{
  "encoder_arch": "resnet_bottleneck",
  "text_encoder_norm": "layernorm_no_bias",
  "init": "torch_default",
  "weight_decay": 0.2
}
Rows from block 13 of the audio encoder of a small contrastive audio-text model, named by matrix and row number. Rows with one number belong to one channel. Each number is 500 + 40 x the weight over its row's rms, rounded and kept within 0 to 999. All counts start at 0. Numbers have three digits each. After the name is the row's rms in percent of the matrix's.
After each channel's rows are labels from the 100 clips, of 14848, where the channel reaches its highest value: "peak in band" is the frequency band that holds the peak; "strongest on" is what is common among them. Only what is clearly more common there than usual is listed. The data: synthesized solo parts of chorales (CocoChorales).
# convs1: 3x3 conv (encoder.blocks.13.convs.1.weight, 128x128x3x3, each kernel summed), inputs 86-127
# convs2: expand pointwise conv (encoder.blocks.13.convs.2.weight, 512x128x1x1, transposed), outputs 80-119

convs1.120 083:480453484493451480390535487450486489470528465531484501510475557447464435455476546482525564474455509529469440505494466423416414
convs2.120 092:514536494502460504499492557491515508575488444504542498482483485469491516508553547519512497483547524565492507541453506483
peak in band: 2000 to 4000 Hz; 1000 to 2000 Hz
strongest on: note D#5; note G4

convs1.10 095:541571508551520553466581562510532492478500482488552502520531527549519539501502497493525488503486544424527497503514505579497527
convs2.10 093:467508509484467510462410501460450477465429541484482456549464502412474492510471536478512519562486535508536487489468317535
peak in band: 2000 to 4000 Hz; 1000 to 2000 Hz
strongest on: note C5; note D5; note A#4

convs1.58 079:535462584460437514435515506510512414449458497421484495525571485498430498483530518496472475487476475550556478445493562536563498
convs2.58 093:521510486506525570523489466435466549518490442502494532507478583520546489488491546513548491409516491502393527475478511496
peak in band: 2000 to 4000 Hz; 1000 to 2000 Hz
strongest on: note D4; note D#5; trombone

convs1.45 093:582532523553539523435541442467435458525549462448547464494482449542512553532474530564472472551369535420550509484449566534495528
convs2.45 110:561506498530454487445548525592491482528538477499526458516448484422452548456486503482493509564463505426549396472491500502
peak in band: 2000 to 4000 Hz
strongest on: note E4; note F#4; note D4; clarinet

convs1.76 088:454533590495484497498500511473494496586478474473527523471563458486499456533496492484510537463497502516481524474445419511499444
convs2.76 113:579440474478496473485488504504453473502499394501531506564512495439468443512444490489512488472455486535522507513514493555
peak in band: 2000 to 4000 Hz; 1000 to 2000 Hz
strongest on: note D#5; note C5; note F5

convs1.23 083:470518516504493487552487526404524575541475510452561609418506509555517494505512465477474516481445514512527445605526565449538559
convs2.23 094:469463548493490551498511519494501456424512502483533508478528489521592502513451500450548529458457553479497511463533486550
peak in band: 500 to 1000 Hz
strongest on: note E4; note D4; note F#4; note C4

convs1.28 075:526484601440515474515424487535507499458544526566503559568580450519454553592548472509504503579501488520599540432474569549603511
convs2.28 098:508484516507502475504508519487496495566457498471511571577487544541472480486505568482526492582519508528463529516559486412
peak in band: 1000 to 2000 Hz
strongest on: note D4; note C4

convs1.99 093:561449472518444523536510508493494514506451502633521450490484504504499486521526507499491495522441499520477449508556523431506511
convs2.99 114:494510530555401532500512577536544496539510568439406473474478489507541500509371433529478479523470430487526488502484479495
peak in band: 250 to 500 Hz
strongest on: note D4; note C4; note E4; note D#4

convs1.21 098:525500422496483530567536542429536511566479463478529539487458488526519470420454517502387473429544478565432528431527506523528514
convs2.21 088:445549434455577478510490515540497488462501532538545471540505507478471496489472456526487378513457504504451487458447592503
peak in band: 2000 to 4000 Hz
strongest on: note F5; trumpet

convs1.104 107:588478470547451559481533444510475469508519471542486384503505552550506516564509537453504469519494494439527494473516536503476563
convs2.104 096:553493449476454521434481575426517502495492510510517499506540476555558479518508479515534545450520448498557498489509432530
peak in band: 250 to 500 Hz
strongest on: note C4; note E4; note B3; note A#3

convs1.15 120:517500483558514568480484511502502413471474534527523495473499516474509530524516463460495456520472512467513452494537502593501479
convs2.15 105:530646480477513489501494482495549437495554496490515550414521459537478534512454549502555490512385527504500507510489586519
peak in band: 500 to 1000 Hz; 1000 to 2000 Hz
strongest on: trombone

convs1.94 087:400502491538512553529506545443484512582428520542538578479499515484494515487534432527428586446470520520523461471551533499514576
convs2.94 111:493544467497514420472480457504483457444498496500550487491519535540511485510610520499394472498448546496539598522511472379
peak in band: 500 to 1000 Hz
strongest on: note B3; note C#4; note A3; note D4

convs1.127 092:514508505428483496593544505597490458500445497502516569463511517517520483475516551507559434460325539497459469516501506498494468
convs2.127 097:412457499549560513568443502501516491482518547473471530521525442492501411585452490504523499493516451471404559505520583440
peak in band: 250 to 500 Hz
strongest on: note D4; note C4; note E4; trombone

convs1.71 113:553509432483480544470506542476497487413489512500490500468471444552476537529492510495531422552452508491552499440529497570469487
convs2.71 098:519518512503440481488538502494533494439486524492500476506449407615621571536522447515454530550456524531542526417522558511
peak in band: 2000 to 4000 Hz; 1000 to 2000 Hz
strongest on: trumpet

convs1.1 093:477451545440470414527470437460509490430484501415456501481504527438517479489464492537443475442425489507479426473478480468486437
convs2.1 104:567547408501572585486543498501488519564466462495494508488492504497594508496516510459519464431590483470504493458402496506
peak in band: 1000 to 2000 Hz
strongest on: note F5; note F#4; trombone

convs1.80 115:436511523542485525468572522525533466506579552595532635517522532506464515529526489474468472565491505479548536555583495480531541
convs2.80 112:523536482514525491529468501517453574506408509531410494404419517458534482605335508490463576486507450483490567534468471508
peak in band: 1000 to 2000 Hz
strongest on: note E5; note F#5; note D5

convs1.77 081:556496473493485474492487504537487508434482524531540476486490502542506531553465532491537560533497474535463520439489464556476502
convs2.77 095:481477467493495483484549573503472513502513499450501528520499509467532518486474500520482521563516498507498539490534521557
peak in band: 2000 to 4000 Hz
strongest on: note D5; note C5; violin

convs1.125 120:498553466470422470521537451487490435500512447543505533478497492525477430467478525483493490524469556509474548489481466503531474
convs2.125 095:483433509494508491518526486501494533549537508463531432500516472505515495539497513522429525537499515496592503480432496545
peak in band: 1000 to 2000 Hz
strongest on: note E4; trombone; note E5

convs1.32 099:513509501530519525515545508563490479538472504475519339511502454493513534527505423459461502516409499525508447452491500512473557
convs2.32 112:447444526538498506470625525452459588466499518485566494400461427386514535595516540516471496507518505508443484485494535453
peak in band: 1000 to 2000 Hz
strongest on: note D5; violin; note C5; note E5

convs1.98 103:529497470418466507422513507494535413529466512405485382472494517536511532505510456491503469521385469497493464485473477508489470
convs2.98 115:499497557520303518471532511491463450452496519459554492484455371467510456578631505503466502606543553466474493444525504505
peak in band: 250 to 500 Hz
strongest on: note C4; note A#3; cello; note D4

convs1.116 089:521508532492501514424541539535508568516541555477517459545509538497513551538552551489547544542547507446560486500526523508537520
convs2.116 096:437516517523553521555498445529492568502487515552448569532546480517524473511485517469526499524560521488500481502526497445
peak in band: 1000 to 2000 Hz
strongest on: note D5; note C5; violin; note E5

convs1.72 079:411481551538478512402454515430564496454520509508519449466488471546528534543523523504558464518453526510574521529509574570534473
convs2.72 098:487539482472562535553423462416500525567520485511466565507439524487482508432583542474524592558507503610552556572504512554
peak in band: 2000 to 4000 Hz; 1000 to 2000 Hz
strongest on: note C5; note D5

convs1.39 074:549479609559510477499459539517526491505551546507515473542581451523538534528577548489509448551532561499553531491495573496596455
convs2.39 094:476512499472538503466478545516492522545512470426452508515480539486488503560567568474450508566552528600558595537518512468
peak in band: 1000 to 2000 Hz
strongest on: note E4; note D4

convs1.121 083:533487483483501538493457505537537566510611549527507577492546412497440511564467512483549510557566533481504420469528509525538526
convs2.121 096:574532453503413474503495459488470502457453474542505479509504459495523505408491514522460480498533547482538497473576533548
peak in band: 1000 to 2000 Hz
strongest on: note E4; note C4; note D4; note B3