config.toml
train_examples = 39062
input = "log_mel"
loss = "softmax"
text_encoder_mlp_ratio = 4
text_encoder_inner_norm = false
learning_rate = 0.0035
orthogonalizer = "newton_schulz_5"
max_steps = 7800
Rows from block 4 of the audio encoder, named by matrix and row number. Each number is 128 + 24 x the weight over its row's rms, rounded and kept within 0 to 255. All counts start at 0. After the name is the row's rms in percent of the matrix's.
# convs1: 3x3 conv (encoder.blocks.4.convs.1.weight, 64x64x3x3), inputs 24-31, a 3x3 kernel for each
convs1.0 100 [123 162 131 109 124 143 126 116 122 180 110 127 133 106 117 143 109 115 155 119 126 126 128 155 136 120 108 126 193 166 120 136 155 109 139 117 122 157 138 121 126 131 105 110 100 167  91 145 143  83  88 124  99 110 133 130 128 136 128  93 125 110  94 118 132 147 111 135 131 113  82 127]
convs1.1 099 [118 134 105 149 115 132 176 126 154 136 124 115 123  88  98 142 122  68 129 113 132 128 112 131 152 123 122 139 135 145 148 155 114 147 145 149 129 119 112 121 114 106 106  92 101 139 135 151 116  92 129 133 133 156 182 140 168 159 126 126 183  89 128 127 152 135 132 124 117  65 101 101]
convs1.2 094 [121 109  98  87 143 128 130 132 106 207 124  86 190 127 131 158 127 104 119 135 142 110 138 116 103 135 117  94 132 133 147 142 126 129 118 155 129 124 150 130 131 151 116 100 134  93 142 152 115 130 103 165 119 132 131 100 131  72 166 123 133 114 108  82 122 168 113 120 138 114 128 132]
convs1.3 098 [122  80 117 134 115 119 109  93 104 137  79 148 118 111 154 116  84 134 170  85 127 110 105 137 131 131 123 169 159 149 177 139 127 161 123 142 126  73 127 155 140 146 144 119 129 119  93 137 107 130 157 117  98 145 126 112 128 138 145 110 121 114 139 125 133 159 124 122 118 132 148 124]
convs1.4 099 [105 125 108  92 117 131  93  78 116 129 166 140 125 143 128 109 128 106 150 141 119 140 158 130  99 142 126 131 128 132 103 110 115 119 140 142 112 123  95 124 155 127 156 176 168 150 157 145 103 132 123 139 145 120 111  94 104  96 126 132  80 101 125 145 122 140 149 157 110 112 124 110]
convs1.5 089 [129 123 138 136 157 157 129 156 119 201 129 114 179 130 142 142  88  98 152 145 134 138 117 122 116 133 139 102 117 146 155 128 109 154 151 165 151 139 125 118 172 143 108 152 137 119 130 139 111 126  99 116 119  93 117 123 131 139 133 144 179 135 113 135 180 159 134 127 162 134 113 106]
convs1.6 098 [151 111 114 108 115  98 122 158  85 121 134 111  99 101 138 117 118 176 131 121 126 100 128 146 103 135 156 102 139 153 140 146 107 122 139 133  96  99  75 147 125 136 107 112 125 110 170 131 120 110  94 158 170 186 120 156 109 121 128 170  48  90 164 104 105 119 159 128 134 130 142 128]
convs1.7 108 [102 118 127 142 129 168  62 123 106 145 147 143 126 131 127 138 130 116 155 159 115 117 108 137 121 156 135 169 151 131  82 114 128 150 129 151 128 148 141 138 151 133 116 100  99 126 146 166 129 143  96 118 102 126 115  84 145 105 143 166  88 112 131 149 123  85 130 121 112  91  89  91]
convs1.8 101 [ 91 112 115 128 143 169 129 135 168 120 162 174 138 145 166 139 162 153 121 154 138 118 140 122 155 115  97 135 135 113 135 187  71 134 137  82 130 126 132 146 154 114 138 114  98 142 124 152 126 104 155 115 127 129 156 125 123 115 126 162 147  92 162 159 143 176 122 106 128 145 172 129]
convs1.9 099 [114 122 113  97 162 126  87 123 134 175 134 111 144 106  95 148 109  85 142 141 115 134 117 122 122 137 114 127 126 111 148 129 108 131 119 128 122 116 123 124 136 125 114 127 132 109 144 122  81 130 125 142 155  82 111 145 123 117 118 165 140 127 139 146 115 128 121  97 120 156 136 125]
convs1.10 097 [152 174 126 125 106 125 143 129 131 134 102 162  76  82 158 127  74 114 124 108 153  98 109 124 130 113 148 132 105 142 178 122 151 126 130  91 122 124 139 117 137 132 146 137 146  97 128 133 123 149 145 125 117 131 125 122 129  83  79  83  94 135 116 104 104 134 123 132 137 150 156 148]
convs1.11 112 [131 115 105 131 123 143 156 151 157  90 147 129 125 135 137 126 124 107 123  98 107 130 127 131 129 126  97 156 168 129 112 107 142 143 162 135 154 177 176 135 124 115 104 162 125 142 146 138 131 119 117 119 150 129 146 129 120 201 155 101 136 140 121 117  97 121 171 159 120 121 117 128]
convs1.12 094 [109 138  94 132 140 144  94 109  95 132 124 120 103 100 137  89 113 149 135 136 146 126 119 132 140 155 201 150 106 136 153 103 108 136 113 129 129 163 183 174 135 123 111  65 105 114 107 151 106 118 183 100 128 155 108  97 118 126 112 171 111  95 128 151 142 136 136 115 124 126 113 122]
convs1.13 110 [111 119  97 124 130 137 111 109 122 132 113 143 140 116 132 154 122 160 115 108 135 126 166 132 142 143 117 113 139 156 116 117 139 163 172 138 213 183 152 152 117 128 131 126 106 134  89 113 146 121 133 140 146 117 123  95  95  91 127 116  85 141  91 125 139 147 132 132 105 133 120 127]
convs1.14 104 [132 146 120 150 151 135 141 145 130 137 138 135 139 143 142 138  79 128 103 110 101 148 132 133 117 125 162 171 171 166 134 157 141 105 109 114 170 123 154 126 101 113 138 121 135 128 107 140 130 110 156 150  99 130 148 134 129 129 165 119 107 149 133  71  94 114 141 165 156  69  54 108]
convs1.15 094 [131 112 119 129 142 134 147 152 163 185  89 129 143 127 104 140 117 112 118 133 104 111 165 117 153 140 101 134 133 146 120 133 127 109 136 117 131 146 124 131 136 137 157 158 193 122 143 140 118 145 117 133 145 120 123 156 117 118 170 106 129 138 136 141 112 123 164 115 113 126  88  79]
convs1.16 098 [148 118 161 126 128 131 153 149 121 115 106 133 104 129 155 137 130 149 148 154 133 120 143 158 121 105 138 114 120  77 136 149 135 136 151 134 138 140 121 143 141 122 106 130 116  89 117 111 132 131 179 126 134 100 129 130 160 143 136 143 109 108 111 140 145 142 172 167 145 111 114 128]
convs1.17 097 [144 147 122 105 120 116 157 149 136 121 127 128 101 161 152  86 134 125 131 135 127 122 132 136 110 130 116 137 123 147 145 152 148 190 159 152  78  80  64 127 135 124 178 163 148 122  86 117 113 129 164 132 129 113 178 112 146 127 151 137 135 127 131 130 118 158 148 128 124 119 130 129]
convs1.18 110 [122 115 120  97 151 107 115 122 137 115 107 139 125 123 193 134  75 129 130 113 113 117 127 131 124 117 122 117 155 173 163 127 123 139 131  89 170 159 132 157 120 125 142 155 158 152 133 141 128 108 153 145  94 166 126 122 132 136 110 146 140 136 163 124 127 112 122 128  92 147 177 109]
convs1.19 090 [151 116 163 132 125 145 176 143 150 131 150 136 121 149 153 171 154 163 149 145 137 146 121 142 119 116 146 144 130 102 151 134  88 130 167  74 114 137 121 151  81 121 134 134 126 131 133 124 135 115 195  91 114 176 136  88 158 178  95 145 125  83 172 130 115  79 162 155 147 149 128 120]
convs1.20 105 [126 146 132 149 110 128 135 160 140 124 112 106 114 128 115  99 122 103 122 111 108 118 127 135 138 125 130  91 141  86 142 135 123 109 121 117  91 150  95 123 122 135 112 126 114 111 113 109 134 127 130 132 143 142 132 114 108 123 137 129 125 123 110 126 135 132  91 106 111 124 138 150]
convs1.21 098 [149 113 147 125 136 126 127 144  90 127 158 121  97  94 136 108  99 138 126 114 119 122 112 124 133 127 170 121 103  86 129 138 126 130 132 105  96 118 134 102  82 108 163 164 161 106 155 134 131 152 146 133 137 154 129 118 139 139 131 125 162 160 148 152 103 102 130 129 129 153 144 146]
convs1.22 102 [135 120 135 141 111 105 146 141 124  97  95 106 122 137  89 132 136  92  92  86 131 126 123 115 145 142 145 190 188 173 116 136 130 150 124 164 129  78 134 112 138 112 141 131 141 124 120 123 130 147 103 102 105 108 103  95 148 144  68 148 153 102 136 138 121 111 143 117 127  78 114  96]
convs1.23 110 [ 97 134 132 114 136 156  86 127 129 109 123 135 124 125 153 128 145 173 102 129 113 128 114 148  87 110 121 169 126 140 126 128 126 145 134 136 172 156 147 150 150 137 144 155 149 139 161 124 142 135 130 123 146 139  76 106 109 146 156 144 128 150 131 151 137 160 104 111 109 175 157 153]
convs1.24 095 [121 119 121 113 126 106 122 111 115 119 111 133 109 163 161  85 124 130 129 128 149 136 141 149 110 111 128 181 169 143 128 127 130 195 132 157 118 119 114 110 130 129 130 129 131 131  91 139  81 116 126 132 170  98 130 146 157 127 157 121 114 150 125 147 147 146  79 108 156 129  86 124]
convs1.25 093 [110 137 142 135 111 126 116 100 105 108 130 132 134 117 133 108  79 110 117 115 118 132 113 112 145 137 149 124 127 171 123 138 159  99 134 132 125 116 128 100 128 123 112 131 175 161 116 116 119 123 111 147 118 175 136 143 159 147 117 156 123  72 105 146 175 161 128 148 125 117 131 119]
convs1.26 095 [145 127 150 127 136 161 140 142 153 124 156 138  91 125 176 102 105 147 138 150 120 122 130 165 135 106 112 103 111 143 164 150 130 191 168 132 126 131 114 122 132 122 130 126 135 100  97 132  97 116 137 150 168 150  97 137 136 132 139 174 116 143 157 136 117  96 152 151 131 119 132 158]
convs1.27 100 [151 167 141 149 144 145 125 134 128 122 157 117 130 142 132  76 150 122 126 148 130 125 129 134 127 137 141 107 140 137 111 141 137 168 158 121 133 126 135 122 116 132 130 120 130 160 136 140 132 119 115 123 132 114 205 144 158 167 104 147 128  83 105 156 128 129 126 144 139 134 137 131]
convs1.28 109 [ 94 117 136 128 141 124 139 152 130 120 145  97  92 125 126  99 108 163 134 138 111 125 130 130 129 148 125 139 162 160 161 116 124 138 128 123 151 180 160 122 116 128 103 137 139 124 142 139 118 173 141 122 130 161 142  88 128 109  99 134 137 124 130 145 175 151 143 131 123 124 140 119]
convs1.29 087 [118 112 119 130 134 132 104 132 138 159 151 134 179 118 110 126 108  97 131 156 103 133 144 149 135 143 121 137 116  95 124 133 151 145 118 146 128 117 151 132 134 125 129 132 127 158 125 134 126 121 139 132 127 131 127 125 121 133 150 130 171 159 127 161 157 148 125 113 125 109 118 130]
convs1.30 096 [125 127 131 120 120 121 120 139 140 162 106  91 172 133 123 163 133 123 134 138 118 120 119 106 132  99 135 145 114 125 115 140 179 152 135 123 146 138 135 149 144 134 152 119  95 145 134 113 111 128 120 143 130 131 154 123 139 173 106  86 131 134 145 124 181 183  92 109 137  92 112 153]
convs1.31 103 [ 87 111  96 118 107 113 120 117 105 173 107 117 152 130 104 147 141  96 119 106 105 136 137 134 153 130 141  87  96 142  90 112 178 141 140 136 157 165 192  91 113 113  87 123 118 111 150 117 138 141 130 113 141 144  93 204 104 128 116 162  53  87 109 129 100 118 124 131 136 155 131 151]
convs1.32 102 [122  99 117 108 127 138 152 157 128 131 137 117 117 140 108 120 108 145 131 177 133 126 145  84 126  99 132 138 143 143 139 129 120 152 196 175 115 116 141 155 160 153 119 129 125 112 122 116 122 131 128 150 155 142 123 149  97 137 113 198  83 122 177 131 166 151 117 124 112 122 129 117]
convs1.33 099 [136 101  99 151 127 142 106  99 147 118 160 143 126 158 138 138 146 132 118 131 145 119 137 120 134 144 151 141 155 136 114 162 185 126 125 120 162 173 161 147 128 124 126 124 151 153 155 153 128 118 145 127 107 128 121 138 117 158 146 155  98 138 126 123 119 122 114 112 123 164 208 187]
convs1.34 090 [128 116 130 118 133 122 131 136 134 160 143 117 123 120 124 165 120  91 143 160  94 152 127 126 136 133 115 156 137 169 119 121 113 112  99 124 102 135 126 118 140 156 143 138 162 117 206 100 101 146 110 107 100 118 148 152 126 123 154 151 103 132 120 120 131 126 132 169 160 128 134 123]
convs1.35 106 [105 123 101 119 128 131  96 127 104 109 111 135 119 139 115  72 159 136 113 124 126 127 150 137 121 170 140 128 137 123 125 139 155 131 135 108 190 160 166 138 117 131  58  81  92  91 118  98 102 126 122  99 104  98 115 146 128 118 138 115 122 143 149 107 125 114 122 111 121 151 134 137]
convs1.36 099 [120 132 132  98 125  89 103 111 123 156  90 143 131 122  90 120 129 131 116 109  98 153 131 122 117 145 139 122 119 144 139 128 140 126 117 108 135 112 139 128 101 129 184 160 151 160 127 147 170 163 182 135 118 102  89  85  88  83 121  98 107 175 108  97 115 132 130 114 135 140 122 158]
convs1.37 101 [106 121 127 154 139 182 130 133 157 116 105 162 121 130 145  95 138 124 132 126 175 133 135 153 130 132 147 126 112 118 112 113 123 135 116 131 113 107 107 126 108 142 140 118 128 114 110 133 131 129 117 146 110 175 117  84 139 119 126 168 107 104 174 118 116 141  86 112 114 130 113 154]
convs1.38 106 [131 131 137 120 123 128 137 113 149 183 100  95 177 127  95 145 108 117 129 134 126 112 132 144  91 101 118 152 133 155 164 125 112 138  97 145 153 131 136 128 119 132  91 128 132 133  93 157 118  89 144 144  95 125 112 133 146 135 109 114 147  98 169 107  98 113 146 133 124 155 143 115]
convs1.39 100 [129 144 127 111 147 139 151 122 144  91 110 122 125 142 146 105 151 109 131 134 132 112 147 110 122 140 128 159 140 135 171 138 138 138 150 115 132 129 151 155 153 122 117 132 136 122  91 125  97 122 197 110 159 160 129 110 176 123 157 146 112  90 148 139 107 110 142 142 140 150 110 128]
convs1.40 100 [ 75 129 132 152 134  85 123 126  91 138 161 120 120 133 171 135 123 140 127 132 146 104 111 123 106 109 113 148 127 132 135 129  92 104 133 135 110 116 163 125 118 124 104 126 135 130 133 160 162 129 149 163 160 131 146 157 144 152  90 139 202 171 121 127 120 122 108 124 110 109  92  82]
convs1.41 105 [117 111 115 141 140 128 119 123 109 103  91 142 139  72 144  85  64 165  92 119 120 123 125 122 119 116 131 149 134 131 156 156 141 152 136 129  91 118 127 113 132 132 146 144 119  85  92 152 162 127 153 105 122 188 133 154 121 136 126 129 119 114 152 109 127 103 129 135 127 119 121 133]
convs1.42 100 [153 157 116 136 136 128 114 110 117 122 122 160 115 111 122 137 126 148  88 109 106 153 126 121 134 109 107  78 105 100 125 141 162 128 129 142 116 108 107 123 114 115 139 144 135 134 139 135 110 137 148 112 183 159 144 162 131 104 121  75 130 129 117  93 103  80 148 152 156  17  66  99]
convs1.43 101 [131 139 132 106 103 110 157 130 115 136 152 132 127  91 128 113 137 167 129 103 136 119  85 116 134 162 165 147 141 117 183 175 149  94  90 120 106 138 124 133 112 109 114  84 121 157 163 121  96 129 109 139  47 109 119 106 115 123 123 125 210 136 110 138 114 178 138 132 121  93 137 127]
convs1.44 105 [155 123 118 106 106 138 149 122 129 132 147 136 133 136 112  79 100  97 115 139 137 113 120 106 132 136 104 126 126 128 120 117  92 147 129 120 116 110 142 148 138 163 130 105 135 131 154 140  79 112  98  92 107  98 150  99 106 125 125 139  98 107  91 177 168 148 130 128 106 134 133 107]
convs1.45 103 [131 104 119 135 129 132 132 152 127 167 137 133 171 138 124 176 110 174 117 106 128 144 126 114 119 115 113  88 122 150 109 135 159  96 150 167 125 145 147 114 141 156 126 131 135 143 142 148 135 119 142 171 117 142 135 148 113 157 187 116 137 148  92 113 120 113 141 140 148  87 120  88]
convs1.46 103 [109 155 151 117 138 122  93 133 122 183 133 128 157 148 109 129 116 136 150 145 116 121 151 129 136 134 140 106 149 154 140 132 119 105 140 178 122 151 125 102 144 153 105 116 150 155 143 139 135 142 101 150 128 141 112 161 144 127 134 130 147 116 125  99 114 118 137 119 132 135 136 138]
convs1.47 093 [129 140 127 128 115 116 147 134 168 116 122 129 120 131 135 102 122 147 139 141 105 143 134 132 124 117 115 173 132 148 125 127  94 165 140 127 122 125 136 143 130 115 111 127 116 140 129 137 129 131 152 108 138 149  98 105 130 125 160 124  75 112 147 130 146  92 171 136 113 134 120 112]
convs1.48 096 [111 133 125  84 134 110 106 133 115 139 121 174 147 129 132 141 137 144 126 124 118 115 125 105 127 122 129 159 154 148 135 140 126 132 111 162 132 197 141 113 115 172 136 140 109 129 128 108 128 123 125 101 151 108  70 160 116 102 129 128 105 131 131 135 130 160 130 118  98 101 118 121]
convs1.49 097 [126 138  82 112 137 131 125 149 138 127 135 119 181 152 135 139 117 113 117 112 126 128 117 147 103 122 107 138  81 108 118 137 127 149 123 111 126 113 124 164 142 128 117 133 140 131 147 132 120 133 156 115  98 121 152 138 128 126 139 135 145 100 119 144 132 125 118 137 141 135 109 132]
convs1.50 105 [113 132 124 123 128  88 111 123 124 124 163 114 128 171 114  84 160 160 137 134 120 148 120 119 114 106 135 153 131 121 126 109  63 127 122 133 166 162 150 124 150 127 114 118 127 156 166 120 164 121 110 141 126 140 151 184 100 174 184 116 129 127 180 162 159 146  77 100 119 110 124 101]
convs1.51 096 [124 154 134 109 114 127 127 126 128 174 157 142 139  85 111 142 121  92 125 119 138 127 142 123 149 133 132 123 128 142 104  88 132 159 154 133  86 125 131 114 101 111 131 149 119 148 121 107 122 133 123  58 126 144 155 161 129 128 109 114 100 126 148 106 118 141 138 120 150 126 128 114]
convs1.52 095 [125 127 136 115 141 128 114 136 129 146 147  99 144 181 129 155 122 121 104 131 116 113 137 109 128 124 119 131 123 129 152 123 153 112 156 194 131 112 165 161 135 151 127 148 162 109 121  72 161 155 118 160 114 125 123  90  90  85 171  13 131  88 129 129 130 145 150 143 120 127 115 116]
convs1.53 099 [120 127 138 139 130 120 123 146 133 125 124 116  81 150 124 109 123 157  96 130 132  92 124 134 154 121 157 152 136 161 136 122 123 134 137 122 167 141 158 120 125 133 123  77  64 133 104 114 151 150 128  99  96  96 128 111 121 171 127 139 132 128 144 117 126 135 127 146 142 142 140 121]
convs1.54 101 [176 126 133 133 154 121 128 133 140  92 145 121 145  90 122 120 144 135 113 124 125 113 152 169 129 165 140 166 110 127 140 123 149 126  99 124 152 113 126  80  83 136 145 125 161 112 151 168 106  93 157 137 144 171  98 117 155 144 133 127  96 112 117 114 131 130 145 121 124 104 116 137]
convs1.55 100 [120 122 153 130 120 138 115 120 135 139 125 132 142 132 137 122 124 117 145 127 126 136  99 112 104 123 157 121 130 134 155 122 110 156 151 164 106 148 128 139 136 136 104 104  98  90 116 132 123 100 115 129  90 120 150 116 146 130 125 141 102 123 108 138 137 147 114 112 105 130 139 166]
convs1.56 103 [139 133 130 131 132 120 126 125 122 127  84 126 122 122 199 103  95 132 138 127 152 134 127 170 151 128 144 133 129  76 145 114 138 186 142  69 161 143  91 115 140 182 130 143 134 133 112 159 123  85 143 122 120 183 153 116 162 162 119 148 127 121 171 113 142 111 124 131 117 130 139 125]
convs1.57 101 [109 110 113  92 131 126  98 130 150 136 105 118 134 138 158 170 127 125 124 119 134 128 142 117 124 143 136 119 124 140 146 128 142 156 130 141 115 142 166 139 125 169 121 117 128 107  93 136 115 147 165 114 131 132  75 141 170 106 126  97 122 138 148 131 158 140 124 127 131 112 123  91]
convs1.58 090 [126 128 100 153 159 127 147 117 108 132 107 144 140 107 171 124  95 136 106 113 120 135 135 157 115 124 117 160 112 109 134  93 103 151 113 114 137 117 131 125 112 146 110 139 124 146 110 124  95  94 127 122 124 127 128 103 127  77  86 102 158  89  96 187 144 101 141 147 106 126 110 115]
convs1.59 107 [122 125  96 169 198 158 101 112 130 147 131 141 119 156 109 130 124 105 128 128 115 139 141 129 138 125 159 104 113 125 123 119 130 106 135 168 123 132 110  94  95 104 154 160 126 132 126 131 168 108 132 162 127 119 176 172 101 181 105 109 181 138 114 122 154 132 131 140 125 129 134 140]
convs1.60 096 [173 133 116 178 138 159 130 130 151  98 129 154  99 125 183  98 120 124 112 117 150 124 118 168 111 135 136 172 102 124 132 139 126 189 129 137 157 109 129 128 130 157 136 118 144 112 127 162 130 112 165  85 108 155 159 139 134 126 105 130 158  94 157 122 141 127 158 125 127 179 123 128]
convs1.61 098 [206 140 170 128 100  62 137 128 130 134  86 167 142 110 157 123  97 177 119 118 137 139 135 160 143 143 199 134 132 123  90 116 118 135 140 125 148 124 119 152 148 116 154 119 102 140 107 121 111 115 151 132 137 205 168 162 161 112 100 121 134 121 176 130 131 106 132 104 114 152 152  91]
convs1.62 101 [108 166 138 128 125 125 105 124 126 161 129 125 170 127 133 142 120  97 135 113 119 141 110  96 122 118 127 151 111  96 119 143 191 112 130 144 100 124 126 124 121 124  98 126 119 143 139 131 113 153 158 117 133 123 112 182  72 156 149  98 123 152 121 142 133  99 109 128 112 126 125 122]
convs1.63 110 [ 96 122 123 130 123 123 105 129 128 121 132 135 102 135 128 141 168  95 123 130 133 124 111 137 120 143 101 111 109 110 139 125 127 139 141 131 150 145 158 172 139 157 114  99 108 116 119 123 137 122 150 119 128 144 142 137 114 105 136 120 130 141 119 136 139 116 106 105 122 130 137 153]